{"model": "image classifier", "dataset": "capsule endoscopy frames (Kvasir-Capsule)", "train_examples": 42238, "image_size": 48, "crop_scale_min": 0.5, "horizontal_flip": true, "translate": 0.12, "color_jitter": 0.1, "cutout": 0.4, "targets": ["finding"], "num_classes": 11, "arch": "gmlp", "norm": "layernorm", "mlp_ratio": 4, "patch_size": [6, 6], "layers": 14, "width": 192, "label_smoothing": 0.05, "loss": "cross_entropy", "residual_init": "zero_last", "optimizer": "adamw", "learning_rate": 0.0016, "beta1": 0.9, "beta2": 0.999, "eps": 1e-10, "ema_decay": 0.995, "max_steps": 8200, "batch_size": 384, "epochs": 74.5, "lr_schedule": "linear", "final_lr_fraction": 0.05, "warmup_steps": 1640, "weight_decay": 0.4}
Rows from block 5, named by matrix and row number. Rows with one number belong to one neuron. Each number is 500 + 25 x the weight over its row's rms, rounded and kept within 0 to 999. All counts start at 0. Numbers have three digits each. After the name is the row's rms in percent of the matrix's.
# u: gMLP up (value half) (model.blocks.5.mixer.u.weight, 384x192), inputs 96-191
# v: gMLP up (gate half) (model.blocks.5.mixer.v.weight, 384x192), inputs 96-191
# out: gMLP down (model.blocks.5.mixer.out.weight, 192x384, transposed), outputs 96-191
u.249 124:528516499531506503473472477474513558522477498543461500495514501534468511530526501488500505510514514499484498463500508470518483499500493508506498542533484451473483463519512484488522547483509484512505513558473483455507465502525509476525483481470485490481479478477471523567457485486466475500
u.250 108:479513474510511475461487523479528530511533501548492498513524495502490489481515485477444471505468472542516489501547398501518458491510549479517460539503472513491497465481511517473509538452487525485527457502486499502497498539518488502499519480474539455523505472497475500516491482500462514469
u.251 111:501497511483527431534507534471533543473486474492511513472509512543494496467490542512483468462492518486493530434488504534480487509471510502473474505495542496474513516465458508489519514484490514503517487501481488487502460498516526510503494511516470481485486548485498488530532511481515491491
u.252 136:502468493536521526466472505525503519481472488530472498482544475518484513506535498501526513492512496511465480464478544463497520496525521515549505507507504457519495518522511526500520481482532480519481514472492507483532477491553498492536471506468488497492479479473466484538490474495448453507
u.253 129:527523533474488509479531463499491444499558527473485505499505498519506534502509503499494523516515495513522532497522468467508535486451492524467459496528441537462506469521481466489478495535469482484500494517474463515555543523491524478530541489501446483507521506507465500464455541509521531498
u.254 020:481493526540496462468512502509473492507478500480580492509485502478523556506463528534513472482479479482496537484560492492503504478535497479479481574513513496503514493496505483478512483533508484503495480522509474488442536488454478515501497548551498509508513552486506498492475539470511537456
u.255 122:448487490495488513519533556460541528521521483535497497514505501483503487506521517510449443497470499509509517484516460535523477495497511472478465507493540489480487509440512470490514523483470528494510467518518466510468472484476529504495516463476459512525459551503486493544532473518479478512
u.256 116:474477493483482504501512566515545549494509531522505520519475515539529491491455484494516501496486487463498510453521479568478472502528542500490526492509473491512525514496488490521503495508483472486518480475504467545487503508527490467516514482522462498517499492522501534516511483488478487475
u.257 123:466502514468515480512511464537521490498525478536524497484492503551474492478493522508500480522456536489509574494512510563455553530518476482475505479505528519469494543459497490494494460491501516484544501514513523519498499509509532518478490524537482492517503494493488474516525496509503525529
v.249 119:474482496500517520493463495528519550457491500486478494533512511535507463471466485499493507494508476484516523490576470464497455497528511501545515563491501510479521471496477477495459497479476481475500485502548487529499497537502492494532530474469501467515501522523531518489460517500491485533
v.250 083:465474487492482506521504540510501560537475447522520522520508486470489465527472531509507506497533478498521494469493497540485489473519515490513554521461542482478495513491526473502484488527463472524502479475473482529484492494506472487486474507481484520534448537536531531512548499487475442454
v.251 115:482503507457506525499521496519452525531517496495526457540442500463494505518470504490482495522512468548535479497503500505475505521522490495510523538461534508508471461495560471509480473557526486501486503501500492495496534507477455478502509493476481528479481474514492510478494515535490507481
v.252 121:488470495512518497467486478495483480472496486504512540450522500465464516495538508526514516496491486541488506525481459522496525512499478523504491466505538522505487516527545539518503487488529494510508458503473530487527500489559523500497471519470494495523500494443437524524547477508470524510
v.253 113:503484503486493493461505499497541498559550493515446487461447502492468463512540523494510526533503530525521499517468495493483512500495523508522531533517449505503523498521487458458479534525494508491484460524491487521515487519539542482503506468475460482501488477528458511538447522523477505494
v.254 057:488482486503524489498521515458502506477500508510507511530480530537532512478496495498474461463467508465509509499539477556514468488511497505501511507461510497445482532487536493527520528463484490500548483551498471457491487488486493509539507485469436469534500503495504520490525453494456482493
v.255 097:491537482547476476513500489514460507504539490494493501494471476514507545527480513533486432482452481507464495478512521522526501517523440482491542497534509498467471497469469461477536482509465539551552531494491487480500521460519463515501511523531523498470497515456480472490466489505528498508
v.256 112:503487485490481526467486504531507513466514540529496478513474473537524545494492472540520490497507459474485491466512520443491491505483529513575497492507485458500510470506479497538487547509509476484504490495540481515493451502528460463555498444495491497464522486501491543558468495533507483477
v.257 108:477511500518485517544503516480518546544488523536546499488522513465466482513557507490483492506494526514467502539510501522535490493514475485508489480463499490521506485493524511479551476471461532510516541490493538520511504457482484509487480508475510466521466504479467453489502534501509468497
out.249 167:527476509569466519537539526513496481515535509465464508488486493504545482499511488501509482481511478508481455489516486481483491508495463493507533512514521478499456503471500484523510508471489519519463513485516482497476507468470461488542506530545464517468491553477528467476497547513470481508
out.250 112:535480496501514492459518470492458499504521417427506490470495516501497505517498539512508492480541504527499502515501523490538509458512533524514490509489478526473465531515475464485487434540488505505493489534523484459470505459481505513495496523494516500454516500493497508459528522474534453512
out.251 112:496483479422514515481514496478529457471498512514529524525516555525506473470536461482500506477508455481480493516474532522526510496483549526484533472516497475455501539524531485540477530471510461558481508461481516467557479531464503496494503525484436501524495486492525507476483526489497482464
out.252 162:484530493508483507496458517506528525497510511512500546504521524512498491511486492521476540502483516484489534500472496509492493517475486537466452440496504513468539518519501512512520544493490477461533513487449543513537480510516498490486500437515533531482502517475479528516499459503527505491
out.253 144:521543486451470533527496496473492513509513480533460471496496492500512517535517467501500467511495506535448542497501506454458497543525509499557494545488474498508487494439477483502513501524498497482482505534546479518509447501516477476473503518510478538517492488489497480512489481521455514591
out.254 012:491494504502506516494479464505479496500545464524452471517533509541449434454508508513484522514566494487475532511456559505521518497505473505475518461499473474492548536521495525505474479488523507509509541525492507488519481526517490482466487472503443539476487494494480552515522484525481491540
out.255 098:458550462468476530498489476527487503491478521486515507495509508515496556475481523555499499475488515451472495506508510515517489517515524485541546543515515512505501463478467510507497485490507504473516536458476518480509495494490477490488531462526533497501532522490485533476470534465478461489
out.256 123:497467522515475474507497558500491486514496464484549508486477479444473523542528499500471504489473486539468516483493537457525491476488470490516472525484526497518466506522525486525521480493526496531499512541464552529521509506498499529498487481496532491484443513484470514488492543484540495519
out.257 124:468493496493515505507487487524487545493495499507449503568527520494530540482483452515509466481487473467486509493514491495546511469466533489528512493496507495501521505476500486548504472499525507482513529505469417551495510473464500478497502492489489508517517538505506509480500501550477472496