config = dict(
    arch='gmlp',
    model='image classifier',
    dataset='capsule endoscopy frames (Kvasir-Capsule)',
    crop_scale_min=0.5,
    horizontal_flip=True,
    translate=0.12,
    cutout=0.4,
    norm='layernorm',
    mlp_ratio=4,
    residual_init='zero_last',
    eps=1e-10,
    epochs=74.5,
    lr_schedule='linear',
    weight_decay=0.4,
)
Rows from block 10 of a small image classifier, named by matrix and row number. Rows with one number belong to one neuron. Each number is 500 + 25 x the weight over its row's rms, rounded and kept within 0 to 999. All counts start at 0. Numbers have three digits each. After the name is the row's rms in percent of the matrix's.
After each neuron's rows are labels from the 100 images, of 14848, where the neuron reaches its largest size: "strongest on" is what is common among them. Only what is clearly more common there than usual is listed. The data: capsule endoscopy frames (Kvasir-Capsule). In brackets: how many of the 100.
# u: gMLP up (value half) (model.blocks.10.mixer.u.weight, 384x192), inputs 0-95
# v: gMLP up (gate half) (model.blocks.10.mixer.v.weight, 384x192), inputs 0-95
# out: gMLP down (model.blocks.10.mixer.out.weight, 192x384, transposed), outputs 0-95

u.325 100:483560533517525528486495539494487516481537462469505498500495447507466529492536481516510470542522487509507428498544473480520490499538454493446519495490456525481513538496546521507499552479447538512485481474487505496490497537496519513505488443517527513528477416486503478489500501524507471498
v.325 095:462526539481473486485521507470534501488490462507537488488500507504522553511485511503458499514518529502528524496482502471483508506473550485490450505519443487512560491453488451523523463501502484506513535542520508493527460487497497505474494512503518519539485480501507512538512515498515506482
out.325 066:515545513484494477496516520506507504533464537503472506492553523560507479452510515483496502495503505512499513483443446482497519491506500532500487508520525504580470477528487451533519490483517488508491492511525468550543521529518451492517537469477508513489493489484454497503458494462534528484
strongest on: finding: blood fresh (26)

u.262 124:461480493479452497516478511490473474490519548510490515557509484491474520502512521480509478519512493536487480510509511563542481543496502503507501520511454488504494551482464463542527456504484490512511515528516526492526513515567503474443491521496451486490466492459503486477478471490514520472
v.262 114:499533479474492508511470498533484551492523517471489505519481431535447515477490522489479503555501496536529427451480529502500453486512496510488523426494458454517510533513494532498537538459479495506491494530535505518463528529518478524453514520455458516493496488490468506496511457480519472490
out.262 143:469528494525487477504471521502508529534494502450482503457516502502520493532516464510510473477536491517514474562509479451492473500499481498469541512474494521476524537546560510458466536508472496518521515444476507477507503519501495511502496496504480508470508499478500506528527487523500518512
strongest on: finding: angiectasia (71)

u.31 124:517495530500496535539510509492480494528519510493466464506527490498513511502522469490484544510506512516508509487476522475486519537528508446457521487486514525486479529513493502488487529497441505489527518470480542493539522521497521490536484473543517467469521513516509493474515524478483493498
v.31 117:461473501499511470505547500453502489408498532472470554489505492475500504506527512467528482496474499517522489526523470537535508567464502525508453503521527522521543477472474482508489480510471501505496490496493494468510536518491517490477487476517541503550498497469485412525480484484502528505
out.31 136:520472481510462514509489448501515509506440505525498508537534458493475475477517514530516525487498564490443482483501506478483501488485461466466494470544460517512485486469492510500493469480517530539525525562470515508510527533523492499513528487527465526509494532503468496535542471481508455473
strongest on: finding: reduced mucosal view (51); finding: ileocecal valve (33)

u.214 098:507512482502435488518493489537438495485486478527485490504489511528506459482506473481497500539505517515506513519504561503482495504489507499495512479508466524439496526496509431521458506480521522485517510518536493463519508516530518500498519489474497569515498497562500489536495495511505455485
v.214 088:475517525489498464480473491502490524527525430483545475476498503509517553500515500445465477515494524504513535503478464475523533475498494501480484484530473538508522511488542483519516531535489495507495499501537515509512468484474534535512507516478533520482490459494520478475509479559486500501
out.214 062:492470494455569487482494472490503511497549500507475511561528458465485507476513445479518518473523497475527489488530446508517511520492501525490480523521476485576499485484480544517535483519495507523482466523489481508489504520479502499500503505527499475499499493494489504473442494467526500497
strongest on: finding: reduced mucosal view (26)

u.317 116:478489504551527471482502494485486517461532497530531559533505512469451508478511527495515517523488505491521500468506478548490501509531516569489456505515503435489473489487524491573527498469450490492501435448517486514514489517486499502469462503486539528563525484518483505477492522491477471482
v.317 137:510505493506506514500511523514468525481496523503462516563452498521511510504554503472510473502542513533501458538540499510510489501519471501474532485479470511496476534486503526493521487504485529509495495498506503492489503478526533497465468471470522523527530478484504469490495540538511523442
out.317 112:469470516508460497516525495549505492514531500463459456487494476499524476516508493516464499473490471510541540484505528510474505507481451449502490454476513544523499534483496507507436499525505485498499504490489496494479503498513496479487512505526526497494567523486515485486507518495498487524
strongest on: finding: blood fresh (53)

u.59 114:500530523457510541494503483523437567508577509514471513563479496517484537482542517476489491515488527543535465498485495528480505526520490516491511499473462498485513501463480522499509473496480504517494448505509493512481484480511500503459503507495542513486463494526482527434491499515533546450
v.59 095:501486512469492502452501461512484523523523529518489485520488510495469525482506441478513509486488522526506550472494496478518567522504551481444482523523483541503482503495524485537487491447500526507504508521548459512554516545507508496496545473516474527481489480535507486535479496501491523468
out.59 106:540496467499527479533529499511526499490483486492518505492530480504482502475519468515484504521458510483513498442491506483500523534486481463482470474499508525470469468468475516487492453504504566493520533516498504471488543528557518550468510451482496477514482502539475493484530495499482483484
strongest on: finding: reduced mucosal view (44)

u.217 084:496472485494467499511498491545452520487507475501481513491487504509487472467524489495463545512524514529506531444518553499514498528512499484475495447473510464464483531488468487529495540470504514484480508519528516484479514497546544499476515462481516504542516492543457488515502494500476471492
v.217 095:484504491476511468489458500493481502489475480503528458501491519514514529473499486470488492489501535502496544514536512459505536497494491531489499483512486517529504514466573484553525490523537486528511499471528537515526473497469528487495526514514510552484475526524517497489507455523484462504
out.217 052:517518515476550485499497488459548483509513490516446518509537534481486508500498472440502493507458489482507497527546477531485499494497513479487538560506487502517493450508563483481503500510487506508522500441464500490513487516444491523488516501531486521478504497502499489440478500532541509526
strongest on: finding: reduced mucosal view (27)

u.337 127:491480464535510508525501493460473508476550538463482497472511496523481532507537438488521495476525491525506450513510495510485527519493455491505495521479473530509542496529490522456519485507505514499512504471469524498522495540511487544494489458500487434472488510488506534513499516518505540474
v.337 122:475489489529476498469500517511481514475482472551486566524483475495510490485492552482515480538521525472494512514490495530509491539555505506465459512489441452467506509451466522501510506518484527493492509505504503509464526481530516524467477489456546477539504471498516498505522519486502471474
out.337 120:453539514489476514438495561490496494504508520519520514481532572511517494523486519454522458537524511481452480535512475499506473487529489574494500501520492493491477493535530501491530500484504466515493492484499537535487488490510471493515521478482520518484485497464473502486454518539520544551
strongest on: finding: pylorus (63)

u.143 095:477524517458526513498480435461458526481491467500451506504498490488477521498516446507500504516541492481527544489525531539488493517501487476511514507472484480457525498527501476520531482522516542493510493479518523514493449540506497531491508509503490548467549507524534535524463530498501498482
v.143 088:550516466524490516522512485496489493493590538520507460551508510495512494454493484465491505464501491451498479501483471523500504487473463515535475485469480539559530525521512480499495499519510520494489475543501533516486502480522491482530488504503451527544539517523488490466522487478542476491
out.143 103:486469520533468508539481542498509504520514480488436483524477490538518489495514517537483558442551501492523518493546549497443506479511467468508486537479515504488504478522495486499432521549502505493483493484479491503529501504504470497485477487502505464496482509510517511522506519502485498533
strongest on: finding: foreign body (29)

u.54 121:475502477475513470524521499484460540499561481476486491528478491516490539512526494473521511499472497505534475458480488494518450505482508545476509485505498492491559428513497490463501525532503556540500497487496475484525519514436513487473495486536556455490512484489488452476470499519469471523
v.54 112:505517509521473512491504521515491507542477460478485472483529475492508490470505521488513512493504521492535482495481522508476486502514476500475506508468485470497469521520473553490489489515512501475500529522449511510532510510575503470503483528493454497485501517506467462497575471536483514516
out.54 135:436492539505489524465512520517439489496554506473518480511504477501511541535516507501455519538506479507503534468506516470507539538510493494509486484460503542472453559461507485505529498550503491440514475516506547479488469485498483494541503499507518450493483500487531537502471505525509530519
strongest on: finding: ulcer (59)

u.1 116:457485460522483528506476498544471543450542540495505472539487504539492469495484534527491477532489523493484530507481454562499479508488539466519517479501521528511522513537535466507495497472471507501528477499524514509499519518529469496482520484494508509587500533525465510472527504495487492478
v.1 104:459476488472515477518511523516512489448490475541518489512493505495493472517504537520518470527501479488543448502524519491495453499488515524496495482548463503518494490495517501515525516467516482515478515514498509527510526489467484467479531497499494491503497524476477485525482464486496455507
out.1 120:508528499538518505514504522504522493513501521476431498499466477480525488522484482502519504504531497514548479540514512499487464493517483482466537548448479456495522494527527511439460561509452499540510477474481463462477537473519537501483449482516507490485519488500507498535519520478481485464
strongest on: finding: angiectasia (40)

u.207 115:501472512493491527498469499492499483516539497517511472522533489498502514497497489499515495508477492535442527498495466528561510541519490497429508494494502504470448522512525491473489495485463516478509545496467451530525520549521490488552509486474488513509450487478513472486514503493510529492
v.207 095:468456486493515545472490492508480525466542519485479493517504498517473525509488525464468514512506530548526486488467487549512455524547512520430484521508467455519465500492469519469508535456513467531478491471496423525451487487493502510455516529478533522493509495532467526510522490490507524471
out.207 131:511517549495480494518459440496512493483447475518484517480471527464473504514502505551507509454535522524482474509521534521488450514484513526510498529528499495464503468471512485512483477509472536532516487507458508462467479488472503488481503504535461575498470486505492501530507512495529488506
strongest on: finding: angiectasia (43)

u.148 103:484489502515519512510506510502458477482524530500488469523470492477485488512527479463523516494437492521491525473495498514501502487470489514470496509466479461499482521536519482470489511452468468540513488491506504490531519502494555476483482527519568526500548522528521484477502491502519516466
v.148 097:496502507522467505493522497501470519550489470522479497523483515471524506487520516467511508504485485461487502534478510503501505500508484494538545465476546488490474523504491578503496511510494494500512493478498513496486509492549485461509482515488512550499449490540495490480475504528461515515
out.148 122:525534535500526501448492502549464510483505486488504503471492497515512517481484459524511475494529494499491535443504514481488552476491518495506519509498551546460488495479544514524487498491552523435523516485538488502526497516478478508537544497517502478476486477492550524522465506494527539483
strongest on: finding: ulcer (53); finding: ileocecal valve (25)

u.291 108:521458486516504486490513509494513451493454493518481480503513456486482481485509513508515549445498498486520498479512495515497492542519496501504494502450461471533475490499466476489499496480500521508521527516427468546498509530506505461495475502520492474459564474513499520534541509452503471477
v.291 093:486522498518489464553495485520491515513471497483493457470491490511486487501575473515497525479504536515527499499500520510496483466523483493518467450503526482517539490536501514459497498528467532514464476485500513546477540490534541522477497482464530540491550507528461475507514514465485498501
out.291 120:550512480516518486486523517500549470544479511505536470485535527500542491469463518506498491484508482450499517511460487464473514460505504499554472478546557526501528482485478502529490478500508497449486533531540496520476506475522485505522520488482512507502470510511491464476480482439508516532
strongest on: finding: blood fresh (37)

u.189 112:460467515490487503543523491467457523481519480463508486514474504488466520515517487464497503476508486521517492547505476521514451539515454497529502519494443548505544529473462513512501451520504515496522531528487529503510503545514500513506479508473506528529462509506509503492492484540549538516
v.189 107:492506449540494514501503505486498520480522485445495479523524511529522493523468532489514461581467480472503468529486493501488504480513477527472480477500495520508463529503485485488460486495518505490522526483471479493483484486524486493507521509488511491478488522480553470480522492532476479511
out.189 116:472498498537519443516507514484558507515494485521542532464503505480500455488503482488513520498489470506485501490483498471492522509511479465521457466498502484495513504460586462518492503480472484508467476498507529476483521531481515510459488514512556506473572493523532446497507481478494486519
strongest on: finding: reduced mucosal view (35)

u.286 116:495517532471531514525506509470462520451487485528498497552479452466483472493513513458537515522447520483510480485524492522514455526478445514521497504507477507489509509502499502472529476508486522545474494505499569485484538490501539530467463509532524533511535486528496447495502487526511533497
v.286 110:461517547478505502516498494480497557509462506507543482503476478461502542478526520542468524520520523535505531491500498531515469489526519506498522508472537508508518500529515508471528484508465505524456506500478513531465518490515535481520509491498468519482518518501482481520525542473515515481
out.286 159:526500500490481532481498509536454511497514488477487480483484527517526546491502516524487426500542502502502546562465482529517523481496487527511467498474542501516505506526462520521476506494530483468469533495475487529486476483516529467525504533473463525492490527447513497501514510530497534496
strongest on: finding: lymphangiectasia (26)

u.311 119:462463498452489481484492478515449467475435517520466487498508462501448469507507521555513537487494518539534512503480485501494492486480529494506526526504518498488503499537535473539472526449482507565506472504504506524489495545491493458502487490525454514502539506535469514542501489471499478475
v.311 113:497519522512507492505530540540498485507486512483481535532479454542531487524507516513500520532559520545517473501489556493511519472539504457487508471465523456476497531474470522462471525498472498503485483514504515534473509480540545513511449510444543468519529472500504501499517515481485509486
out.311 136:520538505523534465492533519527545463516496507503522479477515508495544498503475501465516474524502423460538495498465485483491505444502539535549499495505536496536540513504501481515520478541492463502491498464525492521476525464527476481488515510522525477504495524491528501468452507452516515526
strongest on: finding: blood fresh (49)

u.22 120:467457463526473478505510508544498533476510506494479548501497501487515498453546501498520529500541530523485528527478512540532529517491503523476495455525503518472472509468467485509484483472504488475510483510520498505482507519517483472504520482480518462555457485489511471481536523521507513486
v.22 104:489449486520497497530491475487470496482523501503476493510531530517491507522501536475445530534492501511520472466468532515529497483512514482495507467488537430537485519526480461488555502476520510510496490487473512517466494505525467489498542512459531527456512516491461495518501504482482526493
out.22 122:535523529539530471522477449507506475511489462520455526493492548446481493510497490503517506481507477506526481515516531539505509501492522520507536557498537478440503492493512481519497518521463528494522491459499469463479514490474548532470479520519508511486502457509535515502465512512523494475
strongest on: finding: angiectasia (83)

u.264 106:503531486507472509504502496530492504525538527483502533481487528524514480484523508536464493511553495484475471485494501514490544552501477507496511503467523458473472468502454500501499494506502532518484457480507457499495535515548488475503514417445491476534467474496468515486512536526489521469
v.264 112:501489489474535500487471516499522495461514474499546518540507491510475472474507519478502482537497483497539522436544516495504500541490522538473488519475450486505449531474500494518539486489479529519488528465489501503473524499506533487464530524451518460481459508513485502531509488520529495505
out.264 118:546537493501526519510494517469475522453478453487460512482435482502487490549524472512526471480514500510504486502514477479503484496514501462507510543503497482469531473493467500516497527521496543507458538474511496484476500513467563542486489500518517491512472489490547505542470471529488509469
strongest on: finding: angiectasia (30)

u.222 121:451507535523478504465517487501489528481503485519439468519506465487465492553499506534517485498516517506527483512539483495552469553511506479496579509518437535505515521494514489497476516502500509480497524507524479493485498544517485485494530483506504479547530458498488505530497485500503484494
v.222 113:524514528522468496508484523456499495508483500527490488505495475505512514485511510507526518457475520479454529543509496476493486459481550461556486564486514503499463456549566461501518476530489505468525509492498534492543500500534504510545447493519464483452494493498488492490499498519477545521
out.222 112:532461456490540471512516497492514495497507491512532516507501501506503534511510501404506499479501461485521506513509505524518528504503520519513484503494501486493500450508464500503523485516501491478489543504532495465501491492432543525519459516474517455511493512491514514484487520527507521511
strongest on: finding: reduced mucosal view (33)

u.81 114:491481480500516554501480517531523577532534478529470499510453526547525490513497465456496503534556518471481503521502501477457508498510510458537507452463477517499528478499507539481483493502514480460491503501522484496485470474482476499463524478492548480506532514509521484484488500503477486518
v.81 105:517471527546462511474513492533477481537464489520497495512493498501498481494488499504520492483530515499480466515455549484499548501518521471472493496505440495504535489486488486457489531505461496491526518539521503514470502506512557512506491513485510486504512458510539519496496500462499496468
out.81 138:496472512498477506538534496473512480502521538501470481548504467508514514468513556515473551520494525491519546483481459526495503488481505485529502509534519491537509505503412457522474480496480470491496479536522477507556500462547465456522478499510483478516519505491483483472533528472454513475
strongest on: finding: foreign body (34)

u.246 111:465508522478501494549451516470526515489483473482529492502497496509491532508525504480474523487471518532502473524492516493472479501514498485464499481486459486513505530511547514532533503481497488510506520523533517519526480482505496481452503528504492534436467479522530491473549453499472480463
v.246 099:510526459501462485520512494509466496460547548477525495463531508489488532493499494476469518497496471526497519509480520548512498491486516563486514467500516467496504517474499433513507493486499488475510491488512444495509459510497490517510517496531511510538521472505521482468502484478477476487
out.246 129:477496496500452507512464467523558474512440485511478525493494492462524459517529484493512499485545526490464487559463511540471515470488464506500515512490484489527541476510501526428522473547512502535497470518440488534494509515497493512491520486520496523463506528454511499548534511493533487481
strongest on: finding: angiectasia (29)

u.192 125:477502511525514455500497507514492496493509483489489521491530481466498476497531485557525496473503494512538450469528520533493469529493530522487475496504505482483506539478519550513469526499511504506484494466510467479503507478536522512445451510478544536527473487548495533519478505504466486518
v.192 124:479519530496476452513500529490514489455541478498513473562532492481510490488507494502497501492520480500526484517544501554486465518489495542511508491498476497508514544455504476532492482552499491504504509496478499521518473482547469469484489531484498513486481485484487509450509486519537496516
out.192 129:471497550475454506442507488521509498531538531505465520499496483536502491529514503505503465495557547468519493493473493501539517489490447474520494474494491475534515487509494515442537466491475505527532446521472544504498493520539462469501527474510480495501479497464439477490506515499551500473
strongest on: finding: pylorus (43)

u.14 119:519484469528495489509507508481508502467520532493493464537512505464508482485515488473528515479494493473529514508473495541470480511508492528511495455462514510521472531566484466470523519476533512474504484501494495542531491507463476477517504467529507513518508539471497500546506539482454464481
v.14 108:512506509482572490525507512508528520497519469458486501458466455494505498532584473495500494501521493499513506530506466478511509468475450472521515481532501540509507459496527497501481493518494508485491490511495497528521503519440480496510539399518487475482489488481540479482503482501517467498
out.14 126:465510496545501500493482519485462539498573510507426504473461472477527475542501531516536512524517529503523491519531514526484493498529457494512520524464523482490528490516522538451484521526489456503484444444465493486449485475515500481494481515531535467480548522487545488502524505528482527519
strongest on: finding: pylorus (46); finding: angiectasia (26)

u.98 121:491536506502490530507521517477517543478502495498458530462483492479542480511531488500482499503489529491476556506479464511483490506517451499529475487448512491503537460509471508466476487509495509492465460491523496488505503500512515503479471452484528514542517508482513481528508527534458496494
v.98 106:521466450522521580475487517469488527492480526496452495486476515510499491552502518515501487471519557481511509516498465490468501487518497494522503559477507502517477470539495499503535479508545527509462468502493529493465484509494490509504511459467506445468500542472475511540504517544470512493
out.98 129:535486472506506482501482477470484549502466504512534499502541506526469553488495513482477516484473545496488527452482489491519538533483539486467469476526497537493473464476472490515527472489565531470515547568534516472523482512468515514493520527477467493533472499507497497497516460490501472502
strongest on: finding: ileocecal valve (52)

u.44 107:518539504481475488485492487547440553526507472500516481526502498505491504467495495517516515519513491488491429460543545506485478463502470530482459497503500491463502522498481528547492488508522532520505507491504493505495484490514472507479498467508467501471451515552470522497476501511472459539
v.44 096:519509558519506500503506500478496505449518512518510474541476502440465521516525493512541508472487492519469506523523470506472509451485516511499498529516477515505489480516519459520501496512495501501468497482521494532547482511470507482519499533509508510484485518504533488441490480500555535454
out.44 119:480463528475467523522515478482483461471553496507499489527478501541495498480465551498493488531495476467518507484517481491473498508490444499543448508526537492519525474525482456543475482501449506514495496493456503484535515513552502505515482506510512505513502515497488447457507546525488544520
strongest on: finding: foreign body (30)

u.315 117:510443469540506512506469492527491507519540478485495545481537519519496495507501506485478489516498557454523464500482500536511534541543440523480472471499499520519508516478494525511521492482516526504507477505489549479465483502504508476490505506450481516531504476492461489519528483520483463519
v.315 099:521488519483509474483515492492445460458484485523525493473526499449506509534498474524561476493501528510509513453513522513505500482473503479519485497505511520455481521519534493511514503475505500456520526510524473514551478526469532453511463518500501534522457526485533488539480503527485497484
out.315 129:475524550516463508495514476553524460493487519477442473456478528488514514546509518508485425507523524481526516531486516504509526466451512472516520515520528518536509478491479443477476476568473498500511487494460470500506505489479491506485514505528490511494460506456484480479512482492519506488
strongest on: finding: foreign body (48)

u.21 108:491505503486527496492510518499498541483532499496436513511477499500451494489561494530515514516544491568529486523501499512522500481512496492506520469512532491498495482541515496485493520443474495515453460477503451532518507545479504488479529461485484504502468494490506493509492544487509498487
v.21 100:480538483511453502454519489487455533481538519491445492499480503478495523478528529514534461480476512489516490502498538488496480495507459525480455458527470489504456523498480468511459493495501519489466445503484508487476489462539499491474484466544478547498527534481488515517521503491489484480
out.21 108:525476476553562473552489486460514460489461466510525490536522475495475479448497527506518551439481474458481489532486490465498511530498446490525491504517489557506479504494499534526491491506479517506490536501505561482446511522479525534500457527503508474505485512537535500488541483481525494506
strongest on: finding: blood fresh (64)

u.314 109:541484510534506487485515532476522486512530472523508493478493525481492512500507486508514450473539518468496499486519487482508510545500507510503437506489464447531502440486445484475513471527458523501489530509447507473492517510516549504478458493510494446504540499466523527508544523485508462461
v.314 101:495511517502500508504515535495507511560520478518548481532490522521522450536487505520488447512485497477518501528531467474442454509494537511483504489500496537506482477526508501528506477459480469514501510447467495485502540506499480464506485513511512496507509526535455498453510505527490523494
out.314 121:485539519520492531479479502488450523475566504496480510454486500492507501538517492509493507530512515543494514485513537538530483518504537506496513536445522468456471512531491472457529504500533512476499453463475511530538483484518479504497509452483510489460527493478481524539479531538476505495
strongest on: finding: ulcer (52)

u.115 098:500488502481522503490503481479473519479525461519478504508473508496468536510542496469489517507526507559524460493486525508522493496542466525478543511512430502497500490486524520485537518493483522479450477505520487530475488547484530504480533506475562485467500472538497510514494476524541538461
v.115 090:498444452506520511482501478483463537458536483489477512521494490528493550501520516486479501541461533513475495514494432469494529489511476494516512476541504531483514497508522518537467526466502533467480453483526484511490481491479478526516544455583540493492505530521500473469519498509504512480
out.115 082:470522499536527500511515515477565484506474501523516518492493544508481501495511490493520482477512493469485485505453487451521512536491500469543472485558482542555486481472515473500535455493476521524498494519519551483501539504515486553495481481472482544516491495507494512532504494442504487473
strongest on: finding: angiectasia (71)

u.195 101:525491498505504477520480516458511468500461484524480480513506443496518448533549490468540511471504498520479452495524510491499520545494493510510573499489456509449481537456495489488541493519511524499479506493510534505503465522491530479495473487549553458478509471497512454521485461522486492503
v.195 095:505525502510468480492467533500469524510527509495523517487527475489500487491536456539499486504470515508444456495548501523519488526501460517519507482482501554477489551478483531497499492470530503488509502468492543471497473491580512479451492513492483519504492498500451496482502467555495478543
out.195 104:511484479514523528480470520489499501461498470515495513502498560475492456442481497471524504500470526469452523502497537511459526541523521554498438525505482468464465451498504506483507496497510518487457495479502514509480507521476543545487486497447525476520504505524488479517504538491488470536
strongest on: finding: lymphangiectasia (36)

u.238 117:474531540521465517513484516523494480504468502499473520460520478487523473514503469516507534487512536531483531520474497525473508492557484477513480540469527522458494507530510496453490510516500509460526486491515508538505524507555490545543477437465535497511499473495516508540485532515522509506
v.238 092:493490506511514557495471475521488496517485536501492509533482497516526519498475520508482512528543503483486500473489460506501532462527518508500530560490493496534544497473525563454510480518447490541505466497451499505486488528482477469533510500466489495521483520481503509488473523501549496497
out.238 122:545493488514483481523487467500516499509485477524523499494466519488521505468489549504486500468490488493452533502426504550517521485493536505547499484473554502501511488496489469510512510510507501469482506472514466533469488455477523465522507503478491517494471512509553486481494473502490472491
strongest on: finding: ileocecal valve (36)

u.153 101:470486494508491501536459491559484503491489530506494487487484445534493461505544465475512490517525521492467491505513500547492541520505462495498534484502498511461525531489455499478519478483541533545520468491517530498505480519498496537477507450509542533529513468509511466495494518505497489479
v.153 096:475517475438522502509467487490506497522465496456527491480499469531490483509489455462467495495503507515514511475539484489420508512493476522463528510484468504488544519493512541547531496508520508516518511506546487511513484532463517509501539529521502466486545497525534512507488471534473506482
out.153 097:516487493518474502475498492460487487516485494521492504469507506495451521534480511507478511472471511525552508434474504508564499529527511522465474514509459504501497483437466481524517525513519499499477505556549521462487490506487529502471519546493533445560492479500496541560462459485490470487
strongest on: finding: foreign body (43)

u.90 110:525506488464547516518482459488475520484522476497504539500500493511474504501502502468490510516525495519515524453513530509524527547503503515491489503496498506484505490459456541510540501479497510512472508501528533481482486525460553499493517513433476493556477502518499507532439495564515502499
v.90 099:528488502529560514531472500518484504427494488496482520532507486546492462530518489492489465535517507493478455542493500497492518511523502460526467462510493505519484536488514506520531509476514547508515495475477548510503486520513513490479480493516485513485532519459495465470516468494499474497
out.90 104:487511521513511506496532506484549501506502519512484522487517480514503499517512508500514497500511492462486469524483474470501474458511477446502466463546508511535506488520541487523510508459512502504527452512467516522515522507528452510500491472536466573473538492463453454479508479460504503513
strongest on: finding: reduced mucosal view (26)